From a checkpoint of a small contrastive audio-text model.
Model: 6.21M parameters, log mel input, encoder activation gelu, encoder widths [64, 128, 256], text encoder layers 6, text encoder norm rmsnorm, text encoder activation gelu_tanh.
Data: trained on synthesized solo parts of chorales (CocoChorales), 59.0 epochs.
Rows from block 4 of the audio encoder of a small contrastive audio-text model, named by matrix and row number. Rows with one number belong to one neuron. Each number is 50 + 10 x the weight over its row's rms, rounded and kept within 0 to 99. All counts start at 0. After the name is the row's rms in percent of the matrix's.
After each neuron's rows are labels from the 100 clips, of 14848, where the neuron reaches its highest value: "lies over" is the class under the peak. Only what is clearly more common there than usual is listed. The data: synthesized solo parts of chorales (CocoChorales). In brackets: how many of the 100.
# fc1: MLP up (encoder.blocks.4.mlp.fc1.weight, 512x128), inputs 0-127
# fc2: MLP down (encoder.blocks.4.mlp.fc2.weight, 128x512, transposed), outputs 0-127

fc1.45 090:40 59 50 47 46 45 57 42 46 56 42 52 46 46 51 42 54 64 50 41 43 61 46 53 59 44 59 50 62 52 46 32 43 52 61 48 44 35 41 48 44 55 40 41 25 60 29 36 52 64 64 55 48 56 35 51 41 46 58 62 19 37 59 64 42 63 55 34 62 43 50 71 45 47 36 65 49 43 47 50 58 26 67 65 49 30 49 40 63 51 54 46 46 56 59 53 54 53 57 65 44 52 70 47 40 52 60 61 56 63 48 60 42 51 45 50 52 53 61 41 51 61 68 54 45 59 40 30
fc2.45 078:56 54 54 43 37 39 53 40 28 48 56 38 52 49 44 58 39 47 33 60 43 55 59 60 49 66 50 33 60 62 51 33 49 52 55 45 49 52 40 56 54 51 44 39 71 38 51 62 66 62 44 25 47 42 33 40 42 60 52 58 64 59 53 38 59 52 46 62 64 49 56 48 52 35 51 56 54 30 42 56 48 47 49 46 41 72 53 55 44 51 34 49 61 44 41 60 52 67 42 54 65 40 51 31 66 72 59 47 57 35 43 53 46 38 47 41 72 74 57 50 55 40 56 46 52 43 54 55
lies over: C5 (38)

fc1.26 106:45 36 59 36 33 20 53 51 57 47 38 44 54 57 60 55 55 62 34 62 40 50 52 59 40 48 46 38 48 48 44 58 48 47 46 41 22 55 37 57 64 43 53 42 44 53 23 19 59 82 54 42 56 57 41 70 48 48 56 53 46 46 59 57 57 48 55 36 53 46 54 45 58 57 38 54 45 49 52 57 63 52 48 56 47 43 60 45 38 57 51 56 52 48 45 52 44 51 54 58 42 43 58 44 46 54 51 54 54 60 67 49 42 40 52 33 42 78 63 51 63 40 72 48 46 57 45 41
fc2.26 080:69 42 32 48 43 49 40 53 47 44 66 44 31 33 46 45 55 71 71 46 51 59 32 38 43 61 57 35 55 51 55 59 45 47 62 33 64 60 58 51 52 47 63 60 44 40 50 40 52 59 45 73 46 77 48 55 51 38 56 62 66 40 60 33 61 56 38 52 48 53 50 72 35 50 51 54 56 37 42 41 59 42 51 36 55 48 43 31 58 53 60 43 55 49 44 57 43 61 48 48 59 58 49 44 57 51 54 57 55 26 44 49 39 46 63 52 41 45 51 62 40 45 41 53 42 57 33 65
lies over: C5 (46); G3 (31)

fc1.28 106:54 55 50 49 48 34 50 49 58 60 51 51 59 60 54 52 47 52 55 38 38 63 69 53 45 49 61 42 32 43 55 43 44 38 48 56 35 55 41 23 72 47 40 47 45 50 46 46 43 68 48 59 31 53 37 58 41 66 56 32 50 61 57 57 65 61 45 46 39 51 53 44 42 45 36 56 42 51 43 64 48 59 38 55 47 38 47 47 40 55 55 80 53 50 50 52 46 50 53 59 54 50 53 62 67 63 58 31 80 71 63 42 62 33 53 45 44 56 59 56 51 51 62 47 34 59 65 54
fc2.28 124:48 37 42 50 62 58 58 45 55 44 44 57 35 52 52 43 47 51 47 62 44 55 49 46 53 52 43 53 56 52 38 54 56 29 41 51 41 57 49 57 42 52 56 65 50 48 50 40 51 60 38 56 61 51 63 52 61 38 43 30 59 80 49 58 48 58 64 49 48 55 52 00 64 62 44 55 56 39 61 48 58 80 32 40 54 59 49 49 41 52 44 44 46 56 42 47 60 56 56 47 51 56 48 54 51 41 51 65 47 41 62 45 48 44 55 54 42 48 45 56 46 60 64 34 48 51 44 45
lies over: silence (58)

fc1.62 102:53 41 54 65 49 54 41 56 53 69 37 51 56 47 41 55 41 61 56 41 36 45 51 46 40 45 73 40 51 57 54 26 47 56 76 31 48 33 46 52 69 47 28 49 51 54 51 55 46 53 44 48 32 46 46 41 62 42 60 55 49 59 54 55 51 53 35 42 57 62 42 54 53 36 49 54 69 40 68 54 58 41 52 45 51 43 45 25 57 42 63 51 46 39 51 62 49 40 36 58 41 62 56 63 70 58 58 38 69 64 36 61 38 50 48 39 55 46 42 48 50 73 55 54 52 53 53 38
fc2.62 078:58 59 64 50 59 61 57 47 42 42 44 49 49 53 48 53 52 45 80 54 35 58 52 44 66 42 35 70 75 38 50 59 49 57 50 53 40 59 41 47 52 49 45 34 50 43 55 41 59 32 45 44 48 59 52 50 49 70 35 57 44 51 57 50 61 42 59 68 51 41 48 67 52 48 54 48 49 37 28 35 26 61 50 34 48 43 51 55 58 38 62 36 44 50 47 42 57 49 37 40 47 45 48 42 42 64 55 73 46 27 61 51 54 37 48 54 44 38 66 50 55 47 49 40 52 74 58 56
lies over: C5 (28)

fc1.392 112:32 44 48 57 48 39 44 47 68 42 44 45 60 48 50 43 49 58 25 42 53 43 46 51 50 38 48 36 54 57 35 45 52 45 59 41 38 48 63 51 42 51 40 45 38 42 52 41 34 69 72 48 51 48 48 49 54 39 64 44 35 48 52 59 58 51 42 39 66 48 73 46 60 28 49 67 44 53 59 44 83 46 46 64 53 52 55 47 45 54 53 45 45 44 44 64 56 40 61 56 43 63 72 50 43 37 73 68 45 61 50 63 36 53 36 51 38 53 44 57 37 53 59 60 59 44 54 56
fc2.392 102:53 67 60 50 50 56 50 32 44 43 53 56 60 59 46 54 48 42 60 50 45 48 56 54 41 38 54 66 36 52 47 46 53 50 53 51 44 54 39 50 62 51 49 49 58 49 54 62 54 42 36 40 35 41 61 47 47 84 34 44 41 63 55 54 58 42 38 52 51 49 46 76 71 49 66 55 51 49 36 52 54 52 54 52 45 44 41 61 61 42 60 61 59 53 24 31 56 31 43 64 27 46 38 56 64 61 43 33 60 34 54 44 57 42 50 63 52 40 52 35 54 55 52 33 40 56 63 34
lies over: B4 (42)

fc1.367 101:43 54 49 43 48 42 44 37 54 39 59 59 45 48 42 54 47 53 31 37 45 51 43 43 50 44 61 42 41 58 58 51 34 63 66 36 46 38 51 44 62 50 53 50 38 50 44 43 44 73 56 69 40 51 33 55 42 63 58 59 33 35 51 69 55 44 42 37 45 54 61 64 66 31 40 63 48 47 47 64 69 25 56 65 56 54 59 56 52 58 46 61 34 53 34 62 53 46 66 64 37 40 65 45 54 39 61 54 57 52 56 57 41 42 43 53 60 51 61 51 43 62 75 56 47 44 40 43
fc2.367 084:59 62 49 62 59 46 52 47 62 45 44 39 56 50 64 61 46 53 30 46 58 42 33 57 50 50 66 43 66 70 41 33 41 38 45 41 48 46 66 39 59 51 52 74 40 44 51 44 41 56 43 52 62 48 35 59 43 30 50 47 49 56 40 50 55 58 34 48 43 40 39 45 46 39 52 61 49 71 51 62 53 41 38 34 54 62 52 53 46 63 72 51 46 39 36 54 43 58 63 53 64 47 69 47 30 58 64 42 57 37 51 50 47 62 56 52 51 51 72 51 32 35 61 35 39 45 54 49
lies over: D4 (25)

fc1.70 098:44 49 55 42 25 59 54 75 45 60 39 54 52 52 61 42 34 56 48 49 43 56 60 56 43 56 32 58 31 57 45 45 45 52 50 55 50 53 42 53 49 54 55 31 51 53 55 52 33 50 36 47 40 34 66 45 40 61 48 55 55 53 51 52 45 45 61 45 34 48 42 54 38 57 31 55 47 59 80 57 51 49 46 74 44 46 44 48 50 62 46 65 64 46 46 55 60 64 47 45 51 79 37 64 43 55 39 21 59 61 37 41 50 57 55 41 46 57 49 45 49 63 34 57 54 60 47 48
fc2.70 104:58 42 62 52 59 52 19 59 62 68 47 49 49 61 48 52 53 45 47 50 65 31 33 43 52 64 38 41 50 43 33 53 60 56 36 48 28 45 64 40 50 50 59 51 37 54 56 37 59 35 56 50 45 50 60 58 56 43 53 34 51 55 34 45 62 63 41 32 50 56 73 67 51 46 69 50 42 61 50 55 58 52 50 58 46 45 41 30 41 54 44 55 48 70 50 58 53 49 58 41 43 48 47 54 44 59 54 58 49 68 66 34 55 33 56 38 43 55 45 48 49 37 55 43 64 42 36 60
lies over: D4 (26)

fc1.359 097:46 49 42 48 48 43 47 32 44 55 47 56 49 51 42 53 44 39 38 33 35 46 46 53 57 46 72 39 62 62 54 31 42 56 55 40 34 37 53 38 54 49 47 51 50 53 27 44 53 59 66 53 37 51 43 35 41 41 63 52 41 53 61 63 52 66 38 24 68 64 59 74 56 53 53 74 53 51 39 53 58 33 68 51 50 36 50 43 59 54 47 47 60 50 53 58 45 48 57 76 48 52 45 30 64 60 56 53 53 52 48 56 35 57 50 40 50 53 38 39 48 48 68 50 56 37 41 43
fc2.359 093:62 44 56 57 56 63 51 44 47 52 44 53 43 40 51 63 42 60 53 45 41 48 36 57 40 63 55 54 54 59 55 40 29 71 43 46 56 47 55 38 66 53 32 60 42 53 58 54 31 50 37 61 54 49 31 58 49 37 63 61 58 53 46 43 61 61 51 41 19 51 45 58 37 47 43 65 52 37 45 62 43 43 42 37 51 46 54 49 64 65 54 49 50 69 33 63 40 47 51 57 44 60 58 55 48 61 69 46 54 59 46 40 44 55 66 46 56 42 63 64 22 49 52 34 38 33 54 48
lies over: C#4 (37)

fc1.323 098:58 44 43 58 47 50 50 67 60 53 42 43 30 51 51 41 29 42 36 50 40 69 48 59 33 44 60 47 45 80 64 40 48 44 57 49 37 54 60 47 53 44 59 39 40 63 45 44 46 63 47 58 34 50 54 41 53 51 55 50 44 49 49 53 47 56 58 41 34 70 44 43 42 46 36 57 62 56 65 58 59 44 41 50 37 55 54 33 56 54 37 54 72 60 62 39 61 73 54 56 60 82 49 50 40 45 46 27 61 55 44 45 40 51 60 37 42 43 51 58 49 59 46 56 48 52 37 51
fc2.323 096:54 45 47 51 48 57 50 58 44 62 51 48 53 53 48 59 64 60 40 45 52 37 33 64 66 60 53 64 56 48 46 46 46 31 48 57 49 48 62 37 44 53 58 70 32 39 38 51 50 45 39 58 58 49 43 59 37 42 51 50 52 65 58 51 43 51 61 47 34 41 43 00 49 56 64 58 48 48 46 38 40 59 36 37 57 48 64 47 56 43 58 64 60 64 43 59 39 62 60 50 47 45 51 49 54 57 49 53 45 52 42 53 45 67 63 47 53 49 60 45 39 38 51 38 57 50 53 64
lies over: D4 (32)

fc1.215 095:52 48 61 67 32 42 45 51 51 44 44 44 47 58 50 50 49 49 46 32 41 51 40 62 46 40 56 47 45 69 62 50 46 41 73 40 34 44 57 50 81 35 57 44 49 54 28 40 40 54 64 44 32 52 49 56 44 64 62 60 30 45 64 62 49 56 45 35 48 52 51 47 37 37 19 58 65 66 45 69 55 47 46 54 56 45 54 39 49 57 56 57 57 54 54 47 52 43 40 70 45 63 61 40 67 57 61 37 57 58 61 44 40 48 49 38 53 48 60 40 58 55 53 53 44 58 52 50
fc2.215 060:30 56 35 51 42 49 50 44 50 42 63 49 78 53 37 49 70 83 55 61 38 45 63 43 49 54 65 37 49 48 43 37 50 55 54 59 61 66 46 40 34 62 39 58 51 43 52 57 56 41 39 49 41 64 30 45 41 56 48 48 56 59 56 47 31 47 56 56 66 32 29 62 46 54 67 68 45 43 25 49 44 49 56 58 42 58 47 57 48 53 49 46 42 42 55 41 50 57 51 60 41 45 63 51 43 54 38 44 41 43 52 47 53 49 49 70 60 42 52 45 41 62 48 58 57 50 66 57
lies over: B4 (64); C5 (35)

fc1.226 114:55 49 57 57 44 54 52 42 59 50 67 57 48 47 46 52 27 39 62 47 46 65 55 68 34 52 47 53 44 72 58 46 55 49 42 30 43 45 52 44 78 46 50 30 45 44 44 59 60 49 59 46 23 55 55 53 58 47 61 64 55 40 47 57 48 56 33 47 57 42 60 46 43 35 50 47 53 59 51 63 54 42 48 65 60 43 51 55 62 58 53 54 54 37 47 60 51 43 30 63 32 49 33 49 61 56 39 45 69 47 49 32 44 33 41 52 52 65 40 33 65 51 57 56 47 31 41 38
fc2.226 131:28 46 60 55 49 53 51 41 46 45 62 48 56 49 51 49 73 61 55 42 58 41 56 44 49 58 53 46 61 46 75 60 34 38 59 44 60 50 35 58 44 45 38 49 59 57 52 59 57 32 52 39 46 76 43 42 50 43 61 39 62 53 51 35 36 56 62 62 46 43 33 51 41 61 41 28 57 48 46 61 29 55 59 42 41 52 66 43 38 50 41 32 53 59 61 42 49 51 29 50 72 47 45 52 66 48 59 34 42 64 56 60 52 37 40 54 70 43 52 54 59 49 47 52 59 44 50 55
lies over: C5 (34)

fc1.439 075:32 62 50 52 47 47 55 60 54 53 37 48 64 69 51 57 49 64 42 43 49 49 38 48 60 48 53 56 56 57 37 50 62 49 60 40 26 54 64 45 46 55 53 52 50 50 39 46 58 58 34 48 26 45 55 45 45 40 56 44 31 56 60 84 47 56 59 41 44 42 54 51 52 47 27 59 39 46 59 64 53 47 36 42 43 50 62 49 51 41 60 62 49 50 46 61 47 57 48 66 41 53 66 62 57 66 57 47 59 58 34 63 49 41 50 41 59 57 60 24 41 66 69 47 56 57 33 37
fc2.439 093:54 28 34 52 45 44 57 79 48 48 58 53 56 43 51 47 46 57 43 64 38 59 49 55 43 40 50 40 27 57 48 45 47 37 57 64 62 53 56 51 41 34 59 62 48 51 48 55 50 45 42 43 50 49 56 50 44 61 51 58 63 51 53 42 36 47 50 64 29 59 47 31 36 50 60 34 47 44 59 46 51 57 39 51 52 57 60 48 65 52 45 56 51 46 57 41 55 72 54 32 57 54 60 49 56 24 39 46 49 58 39 52 58 74 46 42 51 43 33 73 48 59 35 64 57 48 51 76
lies over: silence (66)

fc1.411 093:45 42 51 45 48 37 56 44 66 49 38 50 68 57 60 50 48 54 49 52 43 49 56 53 45 51 60 27 28 48 41 53 31 45 60 61 42 49 42 27 62 58 35 53 47 46 47 34 38 77 48 50 46 40 29 54 36 64 51 44 50 54 55 60 60 50 47 34 38 43 49 41 43 40 35 68 53 49 45 60 61 50 40 59 53 42 63 48 32 66 58 67 36 52 45 54 53 51 60 57 47 48 73 55 44 51 71 45 56 68 66 45 47 40 58 54 49 63 67 59 43 54 65 42 42 52 58 54
fc2.411 115:65 52 49 59 57 65 51 43 51 46 56 60 32 51 49 52 49 48 52 54 48 50 48 58 47 53 41 55 63 48 46 49 48 25 42 45 45 48 55 54 52 49 60 64 43 54 55 46 52 51 41 59 60 58 64 56 56 47 43 32 54 80 49 52 58 60 49 50 42 58 48 00 47 58 47 51 51 47 46 46 43 79 27 41 64 51 49 44 55 58 46 39 61 72 38 49 55 54 58 50 59 50 43 46 45 36 50 59 61 31 59 35 51 45 60 54 47 50 48 53 45 52 46 31 46 48 50 47
lies over: silence (75)

fc1.468 100:49 45 44 42 30 50 45 59 42 58 46 43 54 59 43 51 37 57 45 47 48 63 63 49 39 46 63 55 31 62 59 47 47 42 56 49 38 58 40 54 77 42 60 23 50 54 32 49 52 55 43 46 27 44 49 38 45 59 44 55 59 54 79 59 63 43 48 49 43 64 57 43 53 41 44 55 63 52 51 60 57 51 42 56 44 60 46 58 57 44 48 73 61 37 46 53 64 55 53 52 32 73 45 60 67 51 44 30 50 67 48 42 33 49 46 40 37 45 54 50 58 53 62 64 43 59 53 43
fc2.468 085:52 57 69 63 63 67 41 43 59 44 46 57 44 57 57 57 51 50 63 54 57 39 37 52 48 57 39 46 53 70 48 34 43 54 49 41 42 36 51 52 47 63 37 50 46 33 66 59 58 50 48 36 62 66 63 60 56 47 29 54 47 62 27 46 57 66 32 46 61 35 41 31 56 50 63 48 38 58 54 46 59 57 57 64 51 58 47 42 40 64 53 30 60 72 37 44 51 51 57 50 44 36 57 48 35 52 55 52 49 41 54 38 61 39 65 48 45 57 60 46 39 28 52 37 61 44 45 47
lies over: B4 (27)

fc1.355 107:38 53 62 56 51 46 49 36 64 36 59 49 47 45 52 52 59 57 27 53 53 50 51 56 39 49 50 33 41 59 43 42 45 59 53 31 38 44 39 56 45 52 43 40 39 48 50 54 55 70 65 44 44 48 54 52 50 57 53 54 42 49 44 59 66 57 39 37 60 50 64 62 72 50 48 60 48 34 50 59 80 41 50 69 45 44 45 50 32 47 47 45 44 47 31 48 75 41 63 73 34 53 58 56 40 42 59 60 59 52 59 57 35 41 42 59 49 48 57 52 45 61 72 48 36 39 40 40
fc2.355 118:66 56 56 67 53 49 47 41 55 61 53 48 46 27 60 53 46 56 54 38 55 60 44 49 34 55 49 35 28 52 45 32 41 60 48 49 50 46 47 47 59 48 43 51 42 43 58 59 43 74 45 63 53 47 51 57 54 72 46 54 42 60 51 46 63 50 25 40 55 49 47 51 57 55 78 59 53 50 32 53 71 52 48 52 40 38 40 51 54 47 57 48 38 43 18 44 55 29 71 57 38 58 50 62 35 51 53 46 62 54 60 53 57 49 45 50 29 53 43 48 52 60 64 48 38 54 44 38
lies over: A#3 (26)

fc1.86 102:39 47 55 52 58 45 53 52 59 43 56 61 59 52 53 64 51 52 26 38 51 46 41 71 32 49 50 48 55 58 65 47 34 74 56 46 38 40 55 35 49 52 41 49 41 59 48 49 39 59 60 49 33 53 57 37 37 52 65 65 48 42 57 75 50 38 42 27 42 57 47 65 60 49 53 65 44 32 71 46 67 38 59 50 52 38 56 55 34 50 33 54 49 46 38 57 63 39 63 48 43 52 35 48 51 29 52 57 67 52 45 46 42 38 59 55 54 43 48 53 44 48 60 62 46 39 48 39
fc2.86 093:72 61 53 40 46 48 50 41 53 39 58 41 65 51 41 58 40 38 55 34 32 50 56 44 55 56 55 54 47 46 51 54 36 48 49 45 67 40 58 28 59 62 52 57 36 45 49 50 34 53 67 64 61 43 35 51 37 49 43 44 59 41 44 56 72 50 37 43 55 37 61 65 55 52 52 66 42 68 50 62 62 36 61 52 56 37 50 48 52 70 57 49 56 60 49 57 42 41 57 41 54 34 59 49 26 65 53 49 45 34 52 46 51 52 63 70 48 57 64 42 32 36 34 50 48 54 62 43
lies over: A#3 (28)

fc1.365 101:52 52 50 53 43 37 53 51 47 59 55 55 64 33 47 46 32 62 49 46 51 57 41 52 44 51 60 25 46 65 58 28 46 68 61 45 53 38 52 38 53 50 44 32 40 59 40 48 62 76 43 45 37 64 36 37 44 56 60 69 50 38 54 59 50 49 43 50 45 45 45 61 40 43 52 58 49 34 70 57 55 36 51 63 47 45 61 52 61 51 42 52 40 40 41 68 69 56 65 53 34 62 55 58 44 47 54 42 66 50 35 58 42 42 41 46 52 55 50 48 43 60 67 66 41 39 46 32
fc2.365 075:35 40 67 52 53 40 56 61 52 60 45 53 46 53 56 62 57 66 27 70 49 34 37 53 62 54 39 50 55 40 20 53 41 58 49 43 39 41 49 51 40 44 38 43 28 27 54 32 46 44 63 48 67 41 51 53 66 47 44 49 50 41 56 55 59 44 66 51 57 47 60 51 50 56 49 45 39 46 53 36 56 36 45 46 44 48 51 54 43 44 54 52 52 55 43 68 39 79 51 49 40 39 53 66 51 54 48 64 59 58 54 63 50 53 46 38 34 63 51 64 44 43 63 45 68 65 56 52
lies over: B4 (86)

fc1.488 103:58 47 49 55 37 40 45 48 59 40 56 51 58 42 44 41 52 40 50 32 27 42 71 45 40 51 58 53 49 53 67 52 52 49 59 47 48 47 55 51 69 45 51 44 49 45 48 39 44 54 67 56 31 50 58 54 43 50 45 56 51 30 56 57 59 51 17 45 76 64 53 61 57 33 42 58 62 64 45 49 66 44 65 70 48 32 37 43 50 56 52 56 53 33 52 46 57 26 43 55 37 57 47 46 58 47 62 42 63 44 52 33 51 48 54 61 37 47 45 43 55 52 44 73 51 50 55 34
fc2.488 078:37 54 56 42 54 44 64 48 54 36 55 60 64 56 53 47 40 57 42 69 61 54 54 62 58 34 41 51 72 50 38 52 54 52 39 49 47 64 40 62 40 55 50 52 63 39 57 35 66 62 46 40 53 63 42 49 46 45 37 49 53 49 55 59 50 50 76 45 67 21 39 64 47 55 38 49 49 35 44 23 64 45 58 50 38 57 61 57 38 59 58 41 51 28 51 43 62 75 48 52 40 46 56 50 49 36 46 62 36 39 59 52 42 50 40 51 43 59 58 59 47 53 57 49 53 42 48 34
lies over: D4 (28)

fc1.478 080:32 56 60 46 57 62 66 37 50 35 42 65 45 55 54 39 54 45 46 55 44 49 47 54 58 39 53 54 61 51 50 46 56 65 44 42 39 35 42 49 43 58 41 53 30 56 30 42 57 52 68 59 55 57 43 54 58 40 48 59 27 24 47 75 36 59 63 48 55 46 56 72 57 49 30 50 47 45 56 49 53 31 72 66 55 55 42 53 41 57 44 49 34 56 54 43 52 58 48 52 31 52 55 60 51 49 44 65 53 50 52 45 57 42 48 49 50 50 65 38 50 48 80 48 44 54 49 32
fc2.478 116:53 51 30 42 32 39 34 62 40 52 48 42 63 55 36 60 42 58 41 58 56 60 63 48 47 40 54 46 36 55 34 44 63 29 47 53 45 66 56 54 53 41 70 49 61 48 40 38 56 63 23 41 39 34 47 49 44 53 48 59 61 62 65 44 60 46 32 63 54 51 58 31 52 40 57 57 52 59 34 46 57 63 38 36 44 62 51 59 67 36 49 62 57 32 48 55 55 62 63 48 46 58 65 31 56 50 50 42 49 48 45 53 38 64 46 44 54 58 41 51 64 54 48 58 58 45 47 55
lies over: C5 (69)

fc1.334 101:50 44 65 46 45 49 43 48 50 49 52 54 43 47 43 47 55 64 31 41 43 47 50 53 41 47 49 26 49 52 56 49 37 56 51 32 32 47 43 52 67 52 47 35 37 44 50 45 63 69 66 51 49 52 40 48 42 44 67 59 40 45 53 57 62 57 40 35 58 50 57 56 61 44 38 62 52 38 51 76 65 39 57 76 47 40 48 46 36 60 54 55 40 53 50 60 61 46 49 66 30 53 64 64 44 46 69 59 61 67 56 49 29 38 41 40 52 67 62 49 47 59 64 56 48 39 39 39
fc2.334 085:57 44 52 58 56 53 44 45 69 68 51 46 39 33 63 56 52 47 56 38 53 55 29 42 44 50 59 40 44 37 32 42 42 61 42 40 51 41 50 43 60 50 47 61 36 45 59 50 43 76 61 69 52 46 51 61 56 46 58 31 51 57 50 50 64 55 40 30 50 60 52 60 51 64 66 54 50 51 41 34 62 48 54 44 59 37 49 43 57 47 69 48 37 57 30 54 40 37 62 56 40 49 46 62 46 55 56 54 58 68 68 52 46 45 61 44 24 57 41 57 45 45 65 33 43 48 36 39
lies over: A#3 (31); C#5 (27)

fc1.205 097:46 39 43 51 53 30 65 56 54 44 50 64 55 47 52 42 55 43 11 41 40 48 51 57 50 28 83 52 55 54 61 42 48 53 50 42 49 46 42 42 41 53 33 39 29 54 47 42 47 63 67 70 43 45 43 56 44 39 49 52 24 42 52 65 41 49 54 41 51 64 58 54 55 45 37 54 50 52 54 43 64 39 49 51 29 30 65 55 44 57 52 62 46 56 40 45 52 58 57 56 49 52 60 38 54 44 54 39 59 64 54 61 49 63 56 40 41 36 59 57 46 51 53 53 55 57 59 41
fc2.205 075:38 42 52 62 70 66 51 39 58 35 62 61 61 53 56 47 46 50 44 37 47 43 44 51 60 32 35 57 49 53 59 75 59 48 50 38 56 49 45 62 56 40 48 47 70 35 72 57 39 36 45 42 39 61 52 48 65 61 38 47 50 45 42 46 45 51 40 56 33 43 42 62 64 50 49 36 55 53 46 57 40 52 58 32 49 67 64 67 53 52 65 50 38 40 38 48 48 37 29 44 36 37 50 45 75 38 54 46 34 33 57 57 57 54 45 52 46 39 50 62 51 63 62 47 52 51 54 52
lies over: D4 (35)

fc1.280 099:58 53 47 63 43 29 46 59 52 59 41 45 55 47 47 55 52 53 50 52 34 66 50 55 32 48 70 37 45 55 47 28 34 39 69 62 33 52 45 40 62 51 31 56 62 60 39 45 47 63 38 41 34 42 54 44 46 58 66 45 37 61 68 46 51 55 51 43 46 70 42 51 36 52 42 56 61 43 54 68 49 57 48 47 52 38 58 33 57 54 44 59 69 45 46 45 44 41 42 70 61 59 42 46 61 57 65 25 75 57 42 51 45 45 53 39 57 52 41 53 47 58 51 46 43 56 43 56
fc2.280 107:45 41 45 44 55 55 57 44 51 43 46 69 53 51 52 40 46 54 63 55 30 49 48 36 56 41 35 65 57 45 48 55 49 35 52 58 46 58 48 56 53 40 50 59 68 52 51 31 50 53 35 52 39 60 58 60 53 50 54 37 48 73 49 60 43 35 73 58 42 52 39 30 70 47 45 46 47 28 54 53 40 71 34 54 62 59 55 51 60 48 59 60 34 54 38 45 51 66 48 54 33 40 60 52 72 44 69 67 52 33 57 46 65 43 42 45 53 48 47 58 41 58 61 34 37 49 57 49
lies over: B4 (33)

fc1.207 094:52 50 51 50 53 42 51 42 63 35 65 52 46 41 45 51 52 49 42 22 51 49 48 59 40 53 48 28 61 71 61 50 38 54 50 36 41 39 47 45 66 47 63 41 40 43 43 44 55 81 63 49 49 52 46 45 37 56 56 55 38 44 55 49 65 62 33 36 46 52 55 52 51 48 43 64 52 41 62 68 68 30 60 54 43 42 60 45 38 65 49 55 41 47 41 53 65 33 67 60 55 52 63 48 43 51 61 47 58 54 57 45 31 43 55 53 46 63 56 39 49 65 60 59 38 34 30 41
fc2.207 070:66 52 41 49 49 59 54 52 52 59 74 48 35 36 48 64 46 35 57 39 55 43 44 53 40 62 60 33 35 39 60 47 28 62 44 36 68 59 49 39 68 41 54 63 54 38 49 67 50 58 36 64 49 56 51 55 35 47 60 40 54 56 54 37 49 49 49 55 46 55 33 73 40 62 68 40 51 45 40 47 53 45 46 35 67 43 52 48 51 52 50 57 29 32 44 50 34 48 48 68 49 54 42 69 52 60 59 50 65 42 44 56 46 56 56 56 56 55 56 49 47 57 49 41 29 39 37 54
lies over: A#3 (35)

fc1.194 101:57 57 54 41 59 46 40 64 44 45 39 62 63 44 50 47 43 40 34 45 47 33 55 65 57 34 55 57 60 44 49 49 53 54 65 31 41 37 41 48 50 57 32 49 43 59 42 39 39 54 59 62 35 36 57 51 54 30 44 41 34 44 47 61 60 48 55 39 67 80 57 62 59 43 56 71 55 53 70 43 60 42 54 47 39 33 59 32 50 43 54 47 45 51 42 56 50 44 55 62 44 48 53 44 33 54 60 51 56 49 52 51 42 70 55 47 44 39 53 60 40 70 38 53 52 60 57 28
fc2.194 117:42 51 61 35 60 51 59 66 59 57 48 53 57 45 58 42 46 53 63 43 33 53 64 46 53 41 43 63 46 29 45 57 49 54 62 45 59 41 26 52 54 63 27 30 60 50 68 45 40 55 55 61 49 39 33 54 63 67 30 35 49 47 42 48 48 49 51 50 52 40 34 62 50 58 51 46 57 50 63 43 42 55 52 55 41 38 51 57 58 56 70 56 40 56 51 51 40 39 30 43 36 40 54 69 47 62 42 33 46 69 56 46 58 58 63 44 36 60 49 59 56 69 45 52 47 66 55 41
lies over: C#4 (48)

fc1.419 077:43 45 49 45 52 47 63 45 52 45 28 57 51 62 52 46 52 58 57 54 36 59 43 55 65 55 46 48 60 50 31 39 60 57 56 61 36 49 44 49 47 62 41 56 45 44 42 29 46 53 57 51 61 43 31 59 48 39 49 47 30 47 53 81 53 55 64 41 55 45 61 49 50 51 33 65 41 22 53 52 52 42 54 54 48 48 35 49 39 54 57 53 27 43 60 67 46 60 39 54 36 51 69 61 36 56 61 64 52 55 56 58 50 35 50 61 45 62 67 42 39 48 73 37 49 62 49 45
fc2.419 096:61 52 35 39 38 41 35 61 25 57 51 50 55 55 51 51 38 62 65 59 57 58 52 40 51 43 46 58 33 52 53 59 66 41 47 46 57 59 47 62 56 44 69 32 64 60 44 42 53 54 21 48 41 41 51 59 47 61 58 79 59 44 55 39 60 33 38 67 39 55 54 36 53 33 59 53 57 49 52 57 44 60 38 54 44 50 50 55 69 41 44 63 44 46 57 65 53 62 47 40 48 54 51 28 44 42 43 55 45 45 30 51 44 66 42 36 57 52 46 54 64 63 47 55 44 47 51 50
lies over: C5 (28)